config.yaml
crop_scale_min: 0.4
translate: 0.06
norm_position: "pre"
head_dim: 64
parallel_block: false
inner_norm: true
expert_mlp_ratio: 1
slots_per_expert: 1
width: 128
projector_hidden_layers: 1
beta1: 0.9
batch_size: 256
warmup_steps: 510
weight_decay: 0.2
Rows from expert 6 of block 2, named by matrix and row number. Rows with one number belong to one neuron. Each number is 500 + 50 x the weight over its row's rms, rounded and kept within 0 to 999. All counts start at 0. Numbers have three digits each.
# up: expert up (model.blocks.2.mlp.up, 8x128x128), inputs 0-127
# down: expert down (model.blocks.2.mlp.down, 8x128x128, transposed), outputs 0-127
up.56:519534439550494488558530434517462462389476472462460521477394518517565581478518567460555519448467472500501447529443456581447484537566474498629451566501436558490611523500511541553506491558519497452480491509555438502476612550519496579492419592459495540480484609559499368605480522455426463478516557494509523522418486543510445514506545399523541542502596544531434489505476534547529461428455
down.56:448536541521525480455450553533501433576467518485553549518598467564482445456510508535439509461516533500452547420521532424398456488498557462458532578418565516420491549585455489413433386521570484491606457467468564509450470477556496526547550384482467485521492369480526579424481527450572494459453425493530446403522538474532552520517453608498488457517464564535561524518527537484447474561528
up.57:537562483591457448601476518413426503444524564472550538491457495525511630518501557470486410463420502596532497607488473518465486505519458450509528654457455573535560594484485490489491439506466530461511511532500484450531566516536461535484417523471428554520473561448433518615512479427478531571416490478505539492496442493524541477498618495499518509479522474492384567602502530533500505437420
down.57:443502534524495507564475496511537523457409507614491414436568488590410534572634512540495487496430558487451493484563512496549475481438552508504485515405507438527500528555584432456474491588536597495520451613395568539428468354561509524475423494487488500523440475521506479379506481502495508426505536408498465500540554482512504492514468509433610420459498501497509487519548565496478517506546
up.58:435515639539541552509469448525519571500512514493493473468629525588471436552502493465561543561508436486428453569526510541520499539444593500521479526455495490571520452527502428519516530581433518528482482547573608463486431449528463483413465543558466532600457439548487486439451418479480505436420381454574513556548510555573529438482485508521528437434502424443479500508515602471568560516535
down.58:542526540493540563528495331488413537533587525536488528545584557565493550488554503499545510425507433535434445512459491576557465656458448506455542542473475562524501530551425490487444476463484492508564511473494513380568556427565497475539481493522460618523497470440480455466461478438567481430501483556497453491510486600520577468497417480406530489566497505438460599460433529448477510496515
up.59:488556649581546548512478446505544549465501483508468457477618528587475463529527511452540562547486376461413412547493466554532465560452578548530439514453512456551505468443509462547538513603469525551518498566588602518512463445484461457410474560514454535562444454544481412462448434500504501447409448462566476574552515574560518469474459498523531461440543440457472469458512525508576549484528
down.59:554519527458525575501524339422462545510589522524500477554537594543534574503533486482522464457509468570506403576440483580540499588469471531442474538508455556526487519471391508484467497457510492505516531479450541439539513448563475465537464547544448599483472554440488461486474476478510441432511555559498455553457475600492587454468418483390567510531549501420457607432401514424493511445506
up.60:444549660492502575536446443544475568561511526497512502452599546576439457527490504455478478496529484531472502574506515528469491459487558507546517529469496524538511501561485441508548529552446508520503463528539559412494467489574406482441464501600537573560429461526482459464445439506449510389416325468561498510543494534541524454459502494536501443473459452443457552595494635484596537535486
down.60:537545564517533563547493378531440496524556483526495480505639522565462521495583480506515561349569399496427507521447473550566452631426474513463526520430481554489491618539478461481495467500477487512572513502476553356577468435546479483547489476495528583559524470406486462450461477452567491441496551544534436453556487572502523500491487434451504500550400467462472527527488534469505509511485
up.61:438557672570509563528474460510520562480492547519478515477597528556494465545517531430543528549489396490397403561489485546511474532500553543527461519475514471567537448490493441535533541562460514505516481524565586501475498460519428489408478554533450532529446456589474447444384415483504493467416423460554486576532513578532546451446456456489572455433574440450465516486506570488583563507528
down.61:555509528461515553503517328491434568530530550527485486531562569543513579511519523501561499448531422498475416530426495575564468613468467546412509503476482581522468533472431501475467529448500533508533529466489540439537547447578510464539517546518451608533519586442469446499442446457531453461511565580483487567456496607495564466468426456402596507494512502439478562440408545410498499463515
up.62:447433499492551494490544486370500503527510507435496383562508475550408447540512449517509439486481488500492513471499543498426473368394495466522440495410459481518523551487560494560534553509463495461441457481570632482503479537525541573485510491487595475545561578472450562460494481474561674493521467504569540499396465510429493489446550543495453500508504460505509492487581544557448508605586
down.62:485515513515532449494505513384525539488517477424522381613541431487491438559527463510469406521456493470561562543500561472449538389463520510502419535484502471534538497477572563559521477524481444451510435514534597520463499558528567533483457483410540454478560574511448527440496502491543577553512537547557490593405511492440442513407549493500446505467529426563529460466636507504358561517513
up.63:529498438584583518533589429522499464390493428492467477521389539541581567480519573502499488471453368443395425470456449574456492537524493488574439500554454535481575498438490548550459520522545480521478516526582414527477583519414515545481493564451498495469514555523563450592489540462403474510521593523545554549437479556520441533476517445461563542506556532527491433445478419572519471455515
down.63:426511553539494456495436575620477466552449496441584580460629442536427453483534512490467597438559527482431540430489505449456443562494567465495503538376566552478512580564497463430496426570508513462568469457486561423486425498548468500525578458491529464564511369501513515451486508443537510480482463483517434388595546473537477549549509509576487457491424506527526494543529535486522489535458
up.64:433523619537504588518507449568528556542522556575467530461564523529547474529507504459526535542522442481365397568492502532528514491561542520513479483543476467545550448530502452500532584539485468497481461510550547481464451480499416512428497524551458523522441455599456477432366455533466452415442421468552522553538543560545559457444446447492623456451535485464462496502474604446627544518502
down.64:552493555482512583503502323462446587568506541577466489524591569558524530500530496473537529413513430488438430529443503546576462604479477531397555519459452526506477546505483478504492521469500517511536490497492571446506534431572516496522545484464432570534547587448447461449407443478569493435518566567520491539471492590491579442480401470428585481484456475463517524450441572415484514519539
up.65:477533569556499480580477464459470547462509551481502467521552553598448453559567531457523460530457420550440488568498469561508430526439493454536442538418491511553537502514465455533525539596384552514448456530589591446480518479552462513412446552538512558596458519505484490543476399506559606533413407462617515552507478547557514434474553500510474462449537398452462519492499562568496543543551
down.65:589542450491515532520552381498395510483535529465505549476435519488461586491525529562542490488567414523477440482468441635551461582439424497523512475540477545549461502484435459515461534457464575558494578468534447392592590473481475473502458552564551550572500499438523461577527420509465479519437467559459526539510422584478521498488588501419510541515493512385454566543433438543525480470462
up.66:518510579567587537502482418505555550461531456505489421480594527590478451541556511504527541568488403462454468547520448567551473548396613504514403495437499468547505480477522454514506508599464539617507488587552618490475409415470481452431462540533485522611461449465500480498507446520511523464410473463592486582553524584559495466496521529504490458440504442455492429461517477506533544479550
down.66:569536526484553578518529350401464505499603519519489499579473613535570557479543481465490421495494468606495446597474453605502492520458498504493471562546414505525488517543399513498426472454507479522509520505439542444507499456524468484527406524535465549467462501441525475480501488487534468446486458532504437537486461591463594450493464526343491482552571539416466617481443480468447482468543
up.67:464519565581446457577497494460468557470513623528535583552514527497496506564579602457494465546442464566425429573508425523548409524507434469518450526447493483561545493505469446557523553539374560503444469512518509516425559478524450473399487571533478513516472508548467516514420395509567587592470470470595515536508475528525528416450489419440535460460560402446481517497495503567508550510534
down.67:581496429481455454497505444496388557503443563474469558475428460467478605485505550555535502544578447463498434419420487587550436565512464515462497466492524541552472539452507453501473582480501583543488537465561462447486575545496542501532520552505505482596548573507490473609492416541455493577424520554446556603458473574473526494498641507473588526426474534417489442553446459535492519464463
up.68:518586545495527521530472404466474537480499488442517444467514571581453535520540523454494472485518459570551480564491468604430475495478541514561432553439493566544531535448507466543587508559440533529512491577576568439556506496569430535469422573535547599565427524493499389594518450467444511436410404488528474537506437590507476462497549461548473462472517464455388548570464535531575529437453
down.68:526528525491535560549550422511486520501587454462499475481497592516523557528515477486495508436582416538496456634460427603534520546408508490575432458564447542541485556457457479511514557498422497542433576500491533370604421509511422465478469589551578538523471525422525453565513478492429469485475539527533444532542461559470485505482545378454484524520492421416429563511477474487558484454442
up.69:477519537531456445559464485448436546477529609519543561528521578508419491560616555505494448547436509612494477561526428523546403480508439460538426536399478474566530534536494449535502561560363558517440474511525505509463553470508457498429438555558529547544469539538465521541437395532570623566473474451559515538462489521512537419462537455517509457454523444440458500503447531589468546521539
down.69:562536430533500480495499473460411523489481545437451598474433465455493578498515521551536507526576416483492463435455453583504463522472466486542482449548513507570499523464512436488456599471477549569465559486589451435543558534457513517505505552504559464568549497502509474624520424539452500593390507550466549557505453547472506512508676466493505536456466521396483423586464430556516512445409
up.70:411542634510504587518484474574484562588497506516499518447604550558478492538471497405460500535547468493415430536520526513471522486503534520556552506542523480562475472516506439497500552512475511495476459541554514438544470492550452477428494522568499553546417388592509466464456450523411453387478361438510524518586514524563538476469475482533531443458478475446448569601486594478608538518444
down.70:484489548478521591505491375476497539580575506574458484516656542597455537532562429513526517387505430499423451500442488534553498593446470532442533525441520538496497572488479450457493498496513497487548474515484584397560495435584513483537512466479475602552528494458479468427460463479567484386543578538518436461516508602491584479488418461481547467538443469482488530466445583470509558496482
up.71:534480418525548561534575414528491449452498490520427503512368524459605536489532528553528511489501439476432423503426476576522551481581521472527449448558416517468598456507497545486450589483529447521445530471527455543457583543423499638536482555481537535428530588530486445542438520473422458511479571550491554526451517568414479520495494406456570554498556577526468453448430489500541452458507
down.71:399530510511483428502438613601506429512511496454589514451610400557404473496543470535428543457515545502478542405490520443463489549504502497517473556415577552483512603550463472417498400568539503429576483487481509435486428506542443482528519436522504498537447341510543524465518530484524496449495466446505423400558541465558490553485532543586501472548463548514483516548517517561508511507447
up.72:458512622495452520540510450543495538583543598554431547470520545525479488537491551489415473484547525529457438581497502499514530419516509503480529456502462475532518456604464456505601631479467482538440465522510496453459481489549393471438527504588509541511477524527431525457384435546546489478436374503568524506558506558514604455478473475454551452483482482459471554558485616440626530553486
down.72:563524580502478542492466353478464543612438570517488490475573581573487493467522513506515525370592447511418469510441481553527407558475536469420536520421460532435486581539463427473487538497477503542534483475511610472487498466581512523534564477500471535554573576419466503447420417474559504466493499548553481482484505582500570424526474505440587492425417458502556496490480551451529492548546
up.73:488506476548500481597569410491449510401507498480512501540462568567510557541569550438517487513425503540500422584485432604477462509494478504589380535441434545532584541449500490594540503559447558500449450569536502469465515504521460565424428620496529534537474578552551431598511469508488551499509503460562496545449455586515447468480573401498545491439584469472430528504465536560534512459501
down.73:528487464501477510560555440456463573438552489474476479523377525412534561559533520460510448548476448526511444599498460585575539499496450512572466449564414524589521474462520486565548603481417520515405535523540458456543534534471458483447415613533536489471494608479476459564487455518449521551488510527518541589481440529472479465480608367467509549463565426435449492489474489536532549442449
up.74:515453431589561569531566446506523460442494488556442515530395507464592527489524524562529523528463410434352423479446469536545531498567529481512454446573451504469562441476496541476449585474545461530466515472511431563413553515375513581508512545459493493451533554519492507511445544470430471560511616557519572536476544550439490524485457434428584544493550551532512431416458447509503470488556
down.74:391529534515480434512456599628496436522523461445603521438615417549408470510541475512445575432540527499469544461490491463473484565473512483545454529427565541502523599535471484448514420570495508452551497483498520416545396514528429483505526482522551497554462340495552502481519525480501506451502484443516405409592527461550461562505536486600481473543455488505466517553533509548545505509436
up.75:440497605483487544505496455542497555602521572550453481433562562550457450538487494507467465500529519516448461558516539504500578397495587505483518444539499459529502463594514442476547624489490474526465449514528562436412437470523420501470516503589518506537468486532449526428403441501492480415434382506547540510551545549518615465467473484485563436455468479464489534577485612450609542572522
down.75:542535598522481575492458330488488542611465549533475541478577605557503474463507521470495550365570458495416493507486473530501438535493528473435555515443465513415493564571479431462483524471512513557565472482463597471502494431560498509557548460479446532520575516416469498418412442482588505428475498549551467443519512585514575436526486517455533483484404464500560510496492579455510478541542
up.76:444541670527511554529473444532544572523518506512489494447618568561434460545511496457531513556512452511447407562518478544513489510460567545544476512445520484569513488510509433530509544594454507518475464560564554495490434464514417458401453549572491535554441409582495458479436428534449507454442372424532462536551514569511539453456473468527527435453523466440457490507499593491593562491546
down.76:533522532490524569495505343444462537519584528514471475570610572540501562521555482520535526412515395535446429527415481560561451592453443542452466537480495532538481567504428489496428505480482481500548526459508557425548525469584536477566501511511476612576511509447488448469455459448568495444509578551539423526485522607500590482458418421428553483546482468472475558453454532436478530481516
up.77:472492520574459443605501495449455536448516575524549552557508515543495494567594572460488479564412477562460451590518427525532416524484455458514404563418484500558563493493510463572537510558379559510459457541511519500421516484513458505393450564507482492539461522536471549535434406498581609595457470433589533541502448513536502427462537444452511471455555421454475500491535510569482543527559
down.77:557503430495472445529521473508387526496499555456476578487366458472474583529527555550512475584554449480480440455475474582536472530516449477519488473511484550562495490475495446502476571474478557553465543495562432430503572522468500515490473594533534478563524534499500486602497412526434501592406471550460584593510443537467518479502655481469583522442522526386465461561441447581517504447434
up.78:461521553574450476560480476463472552437523616525520565557511523503522502557584588476509475550443453574430458583501421534546440528503478477517449507470496518547545471512471454523551563529406552511464470525526534500384552481523427514427457574536494522515457540535455527520395393491571583600430453498597505548497485543507539422437492392428533460458579407443483488482489510543514549510569
down.78:585501454484478476510538403521384551485432559466468556520393492450523595503502585515543508535580443454512440476444472593566447547494503515472516458510489543540466522467517457492473581466480575559469549477534470426483558514496511506526493577507521481569543597463488473597474395505462502582437509571445565618484471570459516469520626480444557525414478524399520449568440478492503471466492
up.79:474531538590465474590529499469462543427492527504516514547535533591497506549578576394508469496433396507408447559497442530489402549477450463554458552460510507564533485450468469578550500549414576488479463554563529480492559482528470495369493586489489516554447522563501477559479436518543573569461464448609532559523430530551493458490503447465518480416581378465442528501529478582495543511508
down.79:567491415443453461513547450478422547486542539503493492494408473513437609550528494565525429531539477492529404457477481581562506559480415521473512465494491558541463470419450470509524554470485566535462536515542445411543582488488523448488455569565526556550510585505509470587541433570418495543477513528444564614476435558489521475468581517473592531486532515374428516506428442567499523418429
up.80:425525622501520596518491450583442564552508508546544479463586529561467466552481500428447487517511474511441484533554554522470537476468588469519529479530515478544468473571500436488462535538474514520467462552487544376433432464488452506469470501605513519593429396506555568441471449519443495433461363436576545518568514517561543453477539488503525439446462473453481526656503562480546540540517
down.80:526508576529532573548485354494460504559574516573461483556604536604452485530582473517516531416490425493387487486454500563535455597471494498444559542417483523482476558559496450508470473505515499511576465537465557399494500418526536524534438444464481533537524458419511472378478468465620500420518444529511424448508503602486562445510485505450501456566421514489510513510516564522454542542550
up.81:451540654492507568525466457567460573561496491491523500438607557585408482534471513431416474502530476521484469544525512525456490489465551507539547518490514518551464518536495440523539509537446527521485461545522527411507453483554424453437467504607517571566431418531516485489500445510430487404447332455551520512570490521570511463481525508521501437466462451439457559627487595508582538514477
down.81:491527550505533552546477394519481476533605489552467477521650516595451516534591448531490525351531413512421479522444460549565473600421461521479512529432506537488490626506471463481484456529487500493561493517470560362561466432565500489535441468480511587548512433417513479444499487485563499412522549517534415445539514586504548499497502447479495461573423474481455526509479535508510539501480
up.82:425531619485464567553491446572419582574511562535518525479573513527492513553491533424459450505520515554477488556523541520446542419547524510527536519503525523543502476573520423511513529503467517479491433518475496388470500499555381519464473512591512538547414492534484515441411437502441483443457340469560494512539487543513554446443536456510516428447485459439448550628473612475585550510455
down.82:511501574524511551572512396588439521546505483549456486528606500583428526529569488489527593410554430416391491503435523543579479622491497520454540499392521567477487598531550462467519505512485506507543498543474550367508467459539500520526494501450526551568538504422476452406437471427572510444512512536530443448574506578484492500503552420503542494515400470470494460519530593499469514520489
up.83:479532554577486509566491442465508531410499513507512482506517537571501531543574542439507510535436419538442410578478398578510448568514517537565408541467497546546562499411495475557592513584457545488503467579558568505462518495525421501417413606516485546526405543533476422561452454471495516508433458472591464561508483574537496467462496404489573478446596452468441478492493519555566534458540
down.83:551498458458496520530552391490449578470542525473461464502414529458526605554508535491498467515546448516518412578452467596591511546493467546495463459560436563566481502429468473522520576481453509530447568504494489417534532530510457461490450614540522538525496640450471465566463424500428473529468545561502538628483471580471519459444554398425566529482538469396451529525444488485530495443457
up.84:466555663492514565507454460544505558558501473462515476418624565594394471531464488442424492493539477518496461545511504526459482503457523530541524525488506511557468529487487451540579507558459515521497469557549546466561440485576443439433466510576533580557439421552523449492506450516445483384439338447529494505558491527555495474476497508548516448497458449454443548573499600521595534496468
down.84:478531538493528561520476409492491500522603477530479459481651531573473539531570450530470509343542419547468468546447441542534482593415449521495478521471518542511512627492443445478505463529490493493561504492468572377585446445578454461540457484506508591537487440418509494489493495493529485407506590523558420453519499576511566515484477413478509483563443451467442548506460538491545546471458
up.85:448535570592477496579501486460465545448503580514522529551534500538511474560562602440528481526454394510388451558500459528518406517478457460527444534462496487552541459496472459540534548538408549501475482533557566490444565481540461503386497557512471514549467506552473539500404402492581593591425474482615534560515472526528521426459469460430539473424580378460500511481519499551483542545539
down.85:602495445455485473495544394512375549489465559498478535504402493504461595513506565548558449524553463473505416438458500601548450577478462508444574491477498560544436472473472475508487533446508592549506532489534465407502607473496524482500481555531494539554537597470484484576485419515451480548463462549436581603461446579467539473499559552421597530449519550396479503530424474522487486459487
up.86:561503407482469451549440448455437455414469499459500535461389539443504529485556521528519507458472590603618549589463456572487513516534528453555414517457433607482617568569511527468533499537488508481497521518474488452420548539519464604545422547490553534477517612435484459639470509430494524488473537548501508468430474524474449500529625431507503529516516542514460481518471508515506455435521
down.86:483493521465467491439454496468550496531536532558517477526612481580477479488486434542471466454434536523526491420478544406462510521506442531399554571417553504433485491502431541475484396494581469448606430489456525569504520470587531489562538372494401567482489461518500539399497540506575480423557535483510448467453531528538570497448354596494549474553508546532538529424478555477458557509525
up.87:459560608588469495568515481485494558463498550519501541526572535542500498558562562406499506540464394509400398561498443538534428563494469522541455522473517482581539478455473455566542555562422554494469476544547532521487508471518434475366482591520469496516450466588496458502431398523535540543451461448576496574543474559513525441456462432461552452438584399444455500488536510548548560504526
down.87:560490439438459473491538369462423578514506568483482479518465502523488601539508525557545444509563441488507399474403496587563475578492440540445479476504496565540468528415428482504471550482488547517489532469558492460516574526552526460531512582529496554573528619478500460570470412497461507514493553574460514635438482615485551469441537484434628505476512506416461518486425484500512524446492
up.88:476497534551500439570485495412447546486535546502520491530542506567435480586610516511505462554421491585498493573520470528497417474448481461518383559382487487575539506515532448553493529583380570510463440520535579485494483483509478523418432545513522504595468516512486536535474401505574640549449472401540502543461474524517519430459592506509476452444529422448486482510529536567457549547559
down.88:543553440536498480525502473501407501478531538429503628457423468468452581530534527552530494538537423506456457454511437586506482552465437460563484484543483532563523487508457429468447563462466566563474567494584428417546561484452472512482474576556548484565496438498523496596523420499464478567387475546437542516552441537481510489521632456471537527486506524400454483560439429584530508435402
up.89:491525593516569579470569421544566536517502468541439421479547553558488497539512453504498526569535413422405355461527491538511529531502577553498450420489500375532467467401502469539512579530523500552457493563573560558530437460423495465428516515530470466517495418578551490410527476571447455435484463442507487543546550588509549483470473501517596456447522500463499481440488484516598536497557
down.89:535496515487522569460501344341529562518568509530463448602543625537536536532512481481519434464445447552501452580463483539461512529498515511427464516517480478503494482470435523523449532461529469502520458502490582550509525462577520513535477503477417553469482570443483508429454516459554487428529523531550450546392517587498618445493420463401539487500545459495537544414439523452445587472577
up.90:442504660529521505495477456514533574513549485475490467455668560596406443550509483476511510562507461502461446547521479542506475525424521520547475509444518466590503504494468419552537541566423528540458463553564561498524408453504461437409473555544493510591466419550522443471499429531475515442463404442556495570541496564568510460482488522545529431465504429436465482473514585530568579500522
down.90:509534503494524550517475386438449534519604514521478524499626534548520582473567473534508494393518433588474450495447472564525470617429393527490475540498515520546520598519400475483439479477480473485568521454501494433590514470576468447544474495523466601521483416463511458509480504485559486421492552533524415475504481595524597502474432454423524497596499493442443591478451505471514569461463
up.91:512554531574459522543578538540495500431421512553487572538499513490528514497469529360488524500453351438370430491476557485530446604506459501522593502595536411530503422511509502513418517390514534475472540505456445456453593469429537496455550495456410452473485414527522453461464494502523464524563565498546568529584481479597545512529436510438517512493566492505486560502592462473471512510481
down.91:486575521581544567537481509521494520444524462411564525449475502370548500475451543456404538427539475536514565583565447514413525446481536470582475512577486503529531567558507489513485480484478455545503574445479476462542449549485391505515477508498559444508484441468487567586481521418492464550393443515553469456597488441476454525541546363482363522498495445517504528589551479457543479483424
up.92:477497540596483508549501455469501541410516558543499529536519501523562510560593568483529516586442409514407425571491395548559452559512537492500428496488498503544550431448482465523560547544457547522493476546513563528399528461478424524429454605514460516513431525535462496510418418481535531581420498501587504592520503572504529435459476418443565467424600425449481462454493471515549552485570
down.92:581479457456483498498555366480416572499477568493472505568382543472576584545489579485533467566549480480501412531468468587573493538515505517446515479542436542526466455457469482506473580464485534549454552490491489449441563502511499493523475601512483504526521649471474487548466406490466483556467494577458552645461481580477549436492545468405579516441527517416514497523429492442475451461517
up.93:516559553507522505537457420467502537468524476453519430471541572593430517543559483467485478517494475586543483579502434593476460526446559504551422536423490570553520536443493459531565518587435551546490468591566586444540475476540445513469389574547548583582427500464525424594531433494467540478420397462533463546513450589532482458495562481532470449464518456445418498548486522535565533453520
down.93:526537501502543555529546402493470495485594476427493478501472583504526571550523483506495494456562417554486472619453417618520506544415501494580425465599436527556483539477438465509474564494423497544443586468502521378585448523494426485498449592561581524539457500424544480563523449480454471506464506531525444538538459558477517492469561388427471517532498448413440564532486460501522491463447
up.94:471558644598538553528486450507531552451498517526473490492596504571510466536537524436555562545480361455383411552500475553532462562465572530518448512480501446557525437470501453536526527588470526540524503553561601511477478446481462483411490555509436521545456461564479441447417424503532495467403468469576496586544512571550532461468445489483563460426557439456481476463521525494567554508543
down.94:570515520451521568503530319451435557521548539542500491561521588554531569507517514483548454471506455537486401547440499569546482593484483523411515539497454561515467503490401515485474514440514507510525515494465541442516542438560493478540491533523432591484500583443488452489459460484522451447514530569479479565446478606488573447469407510378596500511542515427480587438395515432486497464546
up.95:479542550552476525544527423565478529492576606616442592507476493505586475540546488487574537588507471499404431545483433522618522509568474515562483427532441466545564424542499459491467623517469499538436507547454498417457487464479431527474477520557453513494459486537486467404415423610530488457440468499514529570573524580560562447473550462497564482509519507465472486452481584451561523485526
down.95:584509547504487561548513351522414556551464547555514513512484537521502559496536518474584549468545456488410426537447502560607412597511539464393587532452420540528453506515504470489467534471474510525494498489483529391458541432528532519518526483484474542570565593464478463450458410467535449518500518551487528538518485551505539414565476497422595536423437499445542500519437533392425464525554
up.96:446528617513465547541516449561504551583553601568455554450542526538509462537505505482464498510533502516406436558497509508531547432536496519518504445538465450541546466604486445485554625489470470528450455523500504439464459479539398485451520502579503523524467480575449505435386436574512469432438411504540532536568523550519590454458474485486590448474501492455467532527465615446638542550480
down.96:552510579515499558519469343462482551601452559560480499470591564568507503480526497496526530368555445476425457508446492533568410575472517508399548521425456514457484589533480446464496524494501508531546464498499565453489507441567513502519562462463452549532587567434461491434414427491580513431502548553537484488508499580506571451515464512455593488466419463474573489484469580438510506553552
up.97:479494529543490438575472489450445545471537560508529515523547525530428479580614529512507465566431497597503491579527442525533418484459486458518385540374490492572542509537513456549492529593375576523452447526516582506461479468501465509423424550543515508579462511504493542527468384514585628558447457411556508544494494526505522424480572494495488456451536431444488473511502532561464547524564
down.97:552544443536513474527498455498401504481526544422497607489417459475476580533537537554530494554556430499458454454493441601512466536466459468563471482543484528574519491509470426488439570477467558561480569499586456420525556502457485521488472580533557470576520451495528487586518408490469487579392458563447527541559461552454508482516654466459517515479493539385473471586461433558509497444410
up.98:462516591519538556479493431533564551568500548568465478432562524530502453533512496514468481548538461472416426555524490540558536466492607498460442455544467424531533469534515444484548589521491473569468453523541584475388422446466431479461533519559482478550473451562467515426392453526498455407428455508547551573532566560517569461467450513478627433437482490463507462512503567472616545572548
down.98:582499590516525586479467323422509572588482542563475503517562621564554472458514504448476493421528451498442468549498476544529443529491516499404528544491448485449494556553480454502479511476534498538562468496482608485483509427544502496542526429451413509487539536443453488415415467509584486422480484565537479510467500587505594438502419503401553454523469483473576510481484566443494516544567
up.99:552471415532557538509503421483487456454507503523446474505380511437591512489542530621524502513485491522512504537446460574547575476540569439478421444532416555466590484576506534445471582470524458566476540460486504507388549522414485657580472521501537521466545604455454496546430515435463490523447568581497549519440538558433489511502519442416538535514512557521493446457416468505493461472534
down.99:383493481477465439472442595556517472520533495473568483453646407585396505523537425549456509428483526503493495405462545440450517561490472519492484544410605547496520590493439483436509425562534506403574454479493521481521451491577466474518545447512488529549473375523531521445510524492514497416542539424519406419501549493558514552463490531593553465538484500516482513506504533557525579482446
up.100:535550492539462392606480523446435501517510573483509522454465498533418533513537603516500460451445517545536521557481522490519400447505425500481452645352446534526549582552555504534481460572440512453480501496569531487546563525577499513457488509468457595532507603469407503567391475454565606516476473479566570480457466485529502480494575510530575515484443475502459540553510574520464499533462
down.100:418463540490488500563511459498544517525492484613490374558552546596515520585558517514500473480443585491490477552565512443509472472467538484497481532442498466439504507514535505511465471581529496451510436581367541527437431416617502529499433485455456492489447500443546528360487542496528535459571552426530417507474550503552526482482411481382516427506516464511539526511546557435425508545606
up.101:509499596549582541470520422533558550476531440509471434484607552559469471533527493480510529560505419446448435501535462545540493562408595520516424480444518409562463484447502450542498524571483541618483481585568573522535405418457494411411486546527473486594484413508542470469534458551476496455452458430565477585555516581543501471505525545535490451452508440449488448453533462515556554458542
down.101:522513523472533579473505373361496517520612505534469471601537610536579561495535445465505403469465481613510448576462482583487517533455485508486449553534468477539502526519400505505421491465517454483510471503461566494521477465556487483542431515515439539444460496471528470456501508485533478414528508498512407542438500600469615457499456513377502470542575516453488609445448491456458554452540
up.102:478517515583464473594512489474457541401506536516529543576513530539525516554585571412516476529407421521427448587498405532520403548499493466540444553462507509560533467445481469560543496567426583496480473555518529507445559473488453503384457616488488512538435536545491476564481431497522560607463478454598514566524453533521500452497510424467500470415601399457452500504520458564493545482541
down.102:561479391453453452508543439486430538487536547476469509532375473491498608574511500535527447579550489485526419477469466576580504526496471494481485459526466551544477437418463458495505584480490546541444552512525455430502566515467526468502471601529535515549521606509517476581524419543411509582463503539437555631499460563490520462480608507473569533456526515378466482539440436542476476417451
up.103:487488605522605560477473433511543543544513469477510429460594541588454402517486472500450506511530441471466486552534515554494509494380640456500437487490489464519479498550534457520524529535467484598492471514555647470434368443494493472458521488563530483600512424461494534451472452487523514394422395490621520533549521533523493468490516566497506451495442441476530489501542536495536528562566
down.103:560542580515564593515481356430486484547570509541483520545523636567535486453552496488475479434524438571435486561494441575494444552469503480502488545506424502471494552593421485504448468470512462539555498507461564440533495432538467488546436468510465518465461447409493484435470511478588468409476417541514433470495467584483587468514478519374464459603509542430500584498454509490490507528584
up.104:512558545486517507530456424470495536489513476439535458453550595536420513531549501472442472510524506609566505562518451571466476472446539516553411529428483584537523574475502462525592521589430548525483448589553563443555431494570425492472420547567584571568415480493531456602513444501466533450417381457525465517522442559518459473490569472549504452479463462445430509562466536534579527472488
down.104:508545518521551555556535433492502507483557465430480469466505561484518555541537497515458490429586404543474486609481431603484510529402531484593423485561473534551516595506460421499484548523421522543465553497517543375561426503517398479483448574542600493561466473413518502567485459475446484470448499528555450516540465547450513515502572362474465500515470433430444538575516472535572515477448
up.105:508504425541487518558572449524465455397486489507447558518376492462612579499514563476558531487462446491444415519421451543492506514606479485579472500543442526487600461483478541518473536519536474466473509493513432535451605560447485608495446602453487519449489595558506408543453528483414455543507572513497539534439524551464466518500522377489571553487597559536450459478467518498524463425487
down.105:434560533539518477491443587565517410549522499460583532482602462554444440447521467539422530441532520523445565431487499445421462495482518459518501575436547532444500605585452502417452363519539466466592486457483530465512463502541460511546513389513501503504461330473534549471515542477562494439465435485530435385553506463535512544496481588526453468569472555521498553512525515526482479550495
up.106:460555558505458476531495483504463557586578595597509572494530579517370570548510519498433450550556560549558467594518503507501525418548456491448429482427532594538475469529479448514510578498484515469450465499472527495519458481555421497488454513561473539484442458498508579418410438515540458509493343435518442490518513539475571448462515396474605438509490493439497531575484589478522548517503
down.106:501525507532494546524484396454465531557473513449499517519499531536495475582479548531524536451573438505426518488474474512397472510534600424453480468439535599501511518519534391481531560497490526514505519462485578418518478548542536556562557491462557479589570527366452569462406454381554490480492440567604488398515504570494541484544549408493517488471390417546489498536555536439552547497534
up.107:453488630493566573466484467567512553531504434484511433431604546579417448541475479462419497499531475468473461510546526526485521523400616490516487466500498453544434506498516451502520521551476522566465466564536574469493377448487505428451485498590536509596481387497575524444542457519453488404471368433573541526568527512572490475497523542532511443475434457463503508570536542516557535543565
down.107:490525559508558573501447367440503493543619498549461490557604561594506493505572456509478470389484447561435496528478449567498480579453491503491493560483494508492497582557443441492452451524527472492586465517460580425530477432555484490558422457489472545492466423432508481410505511486582487387517451510520397437493514607511600468500491492437466444595481515484476576493485531518496564497541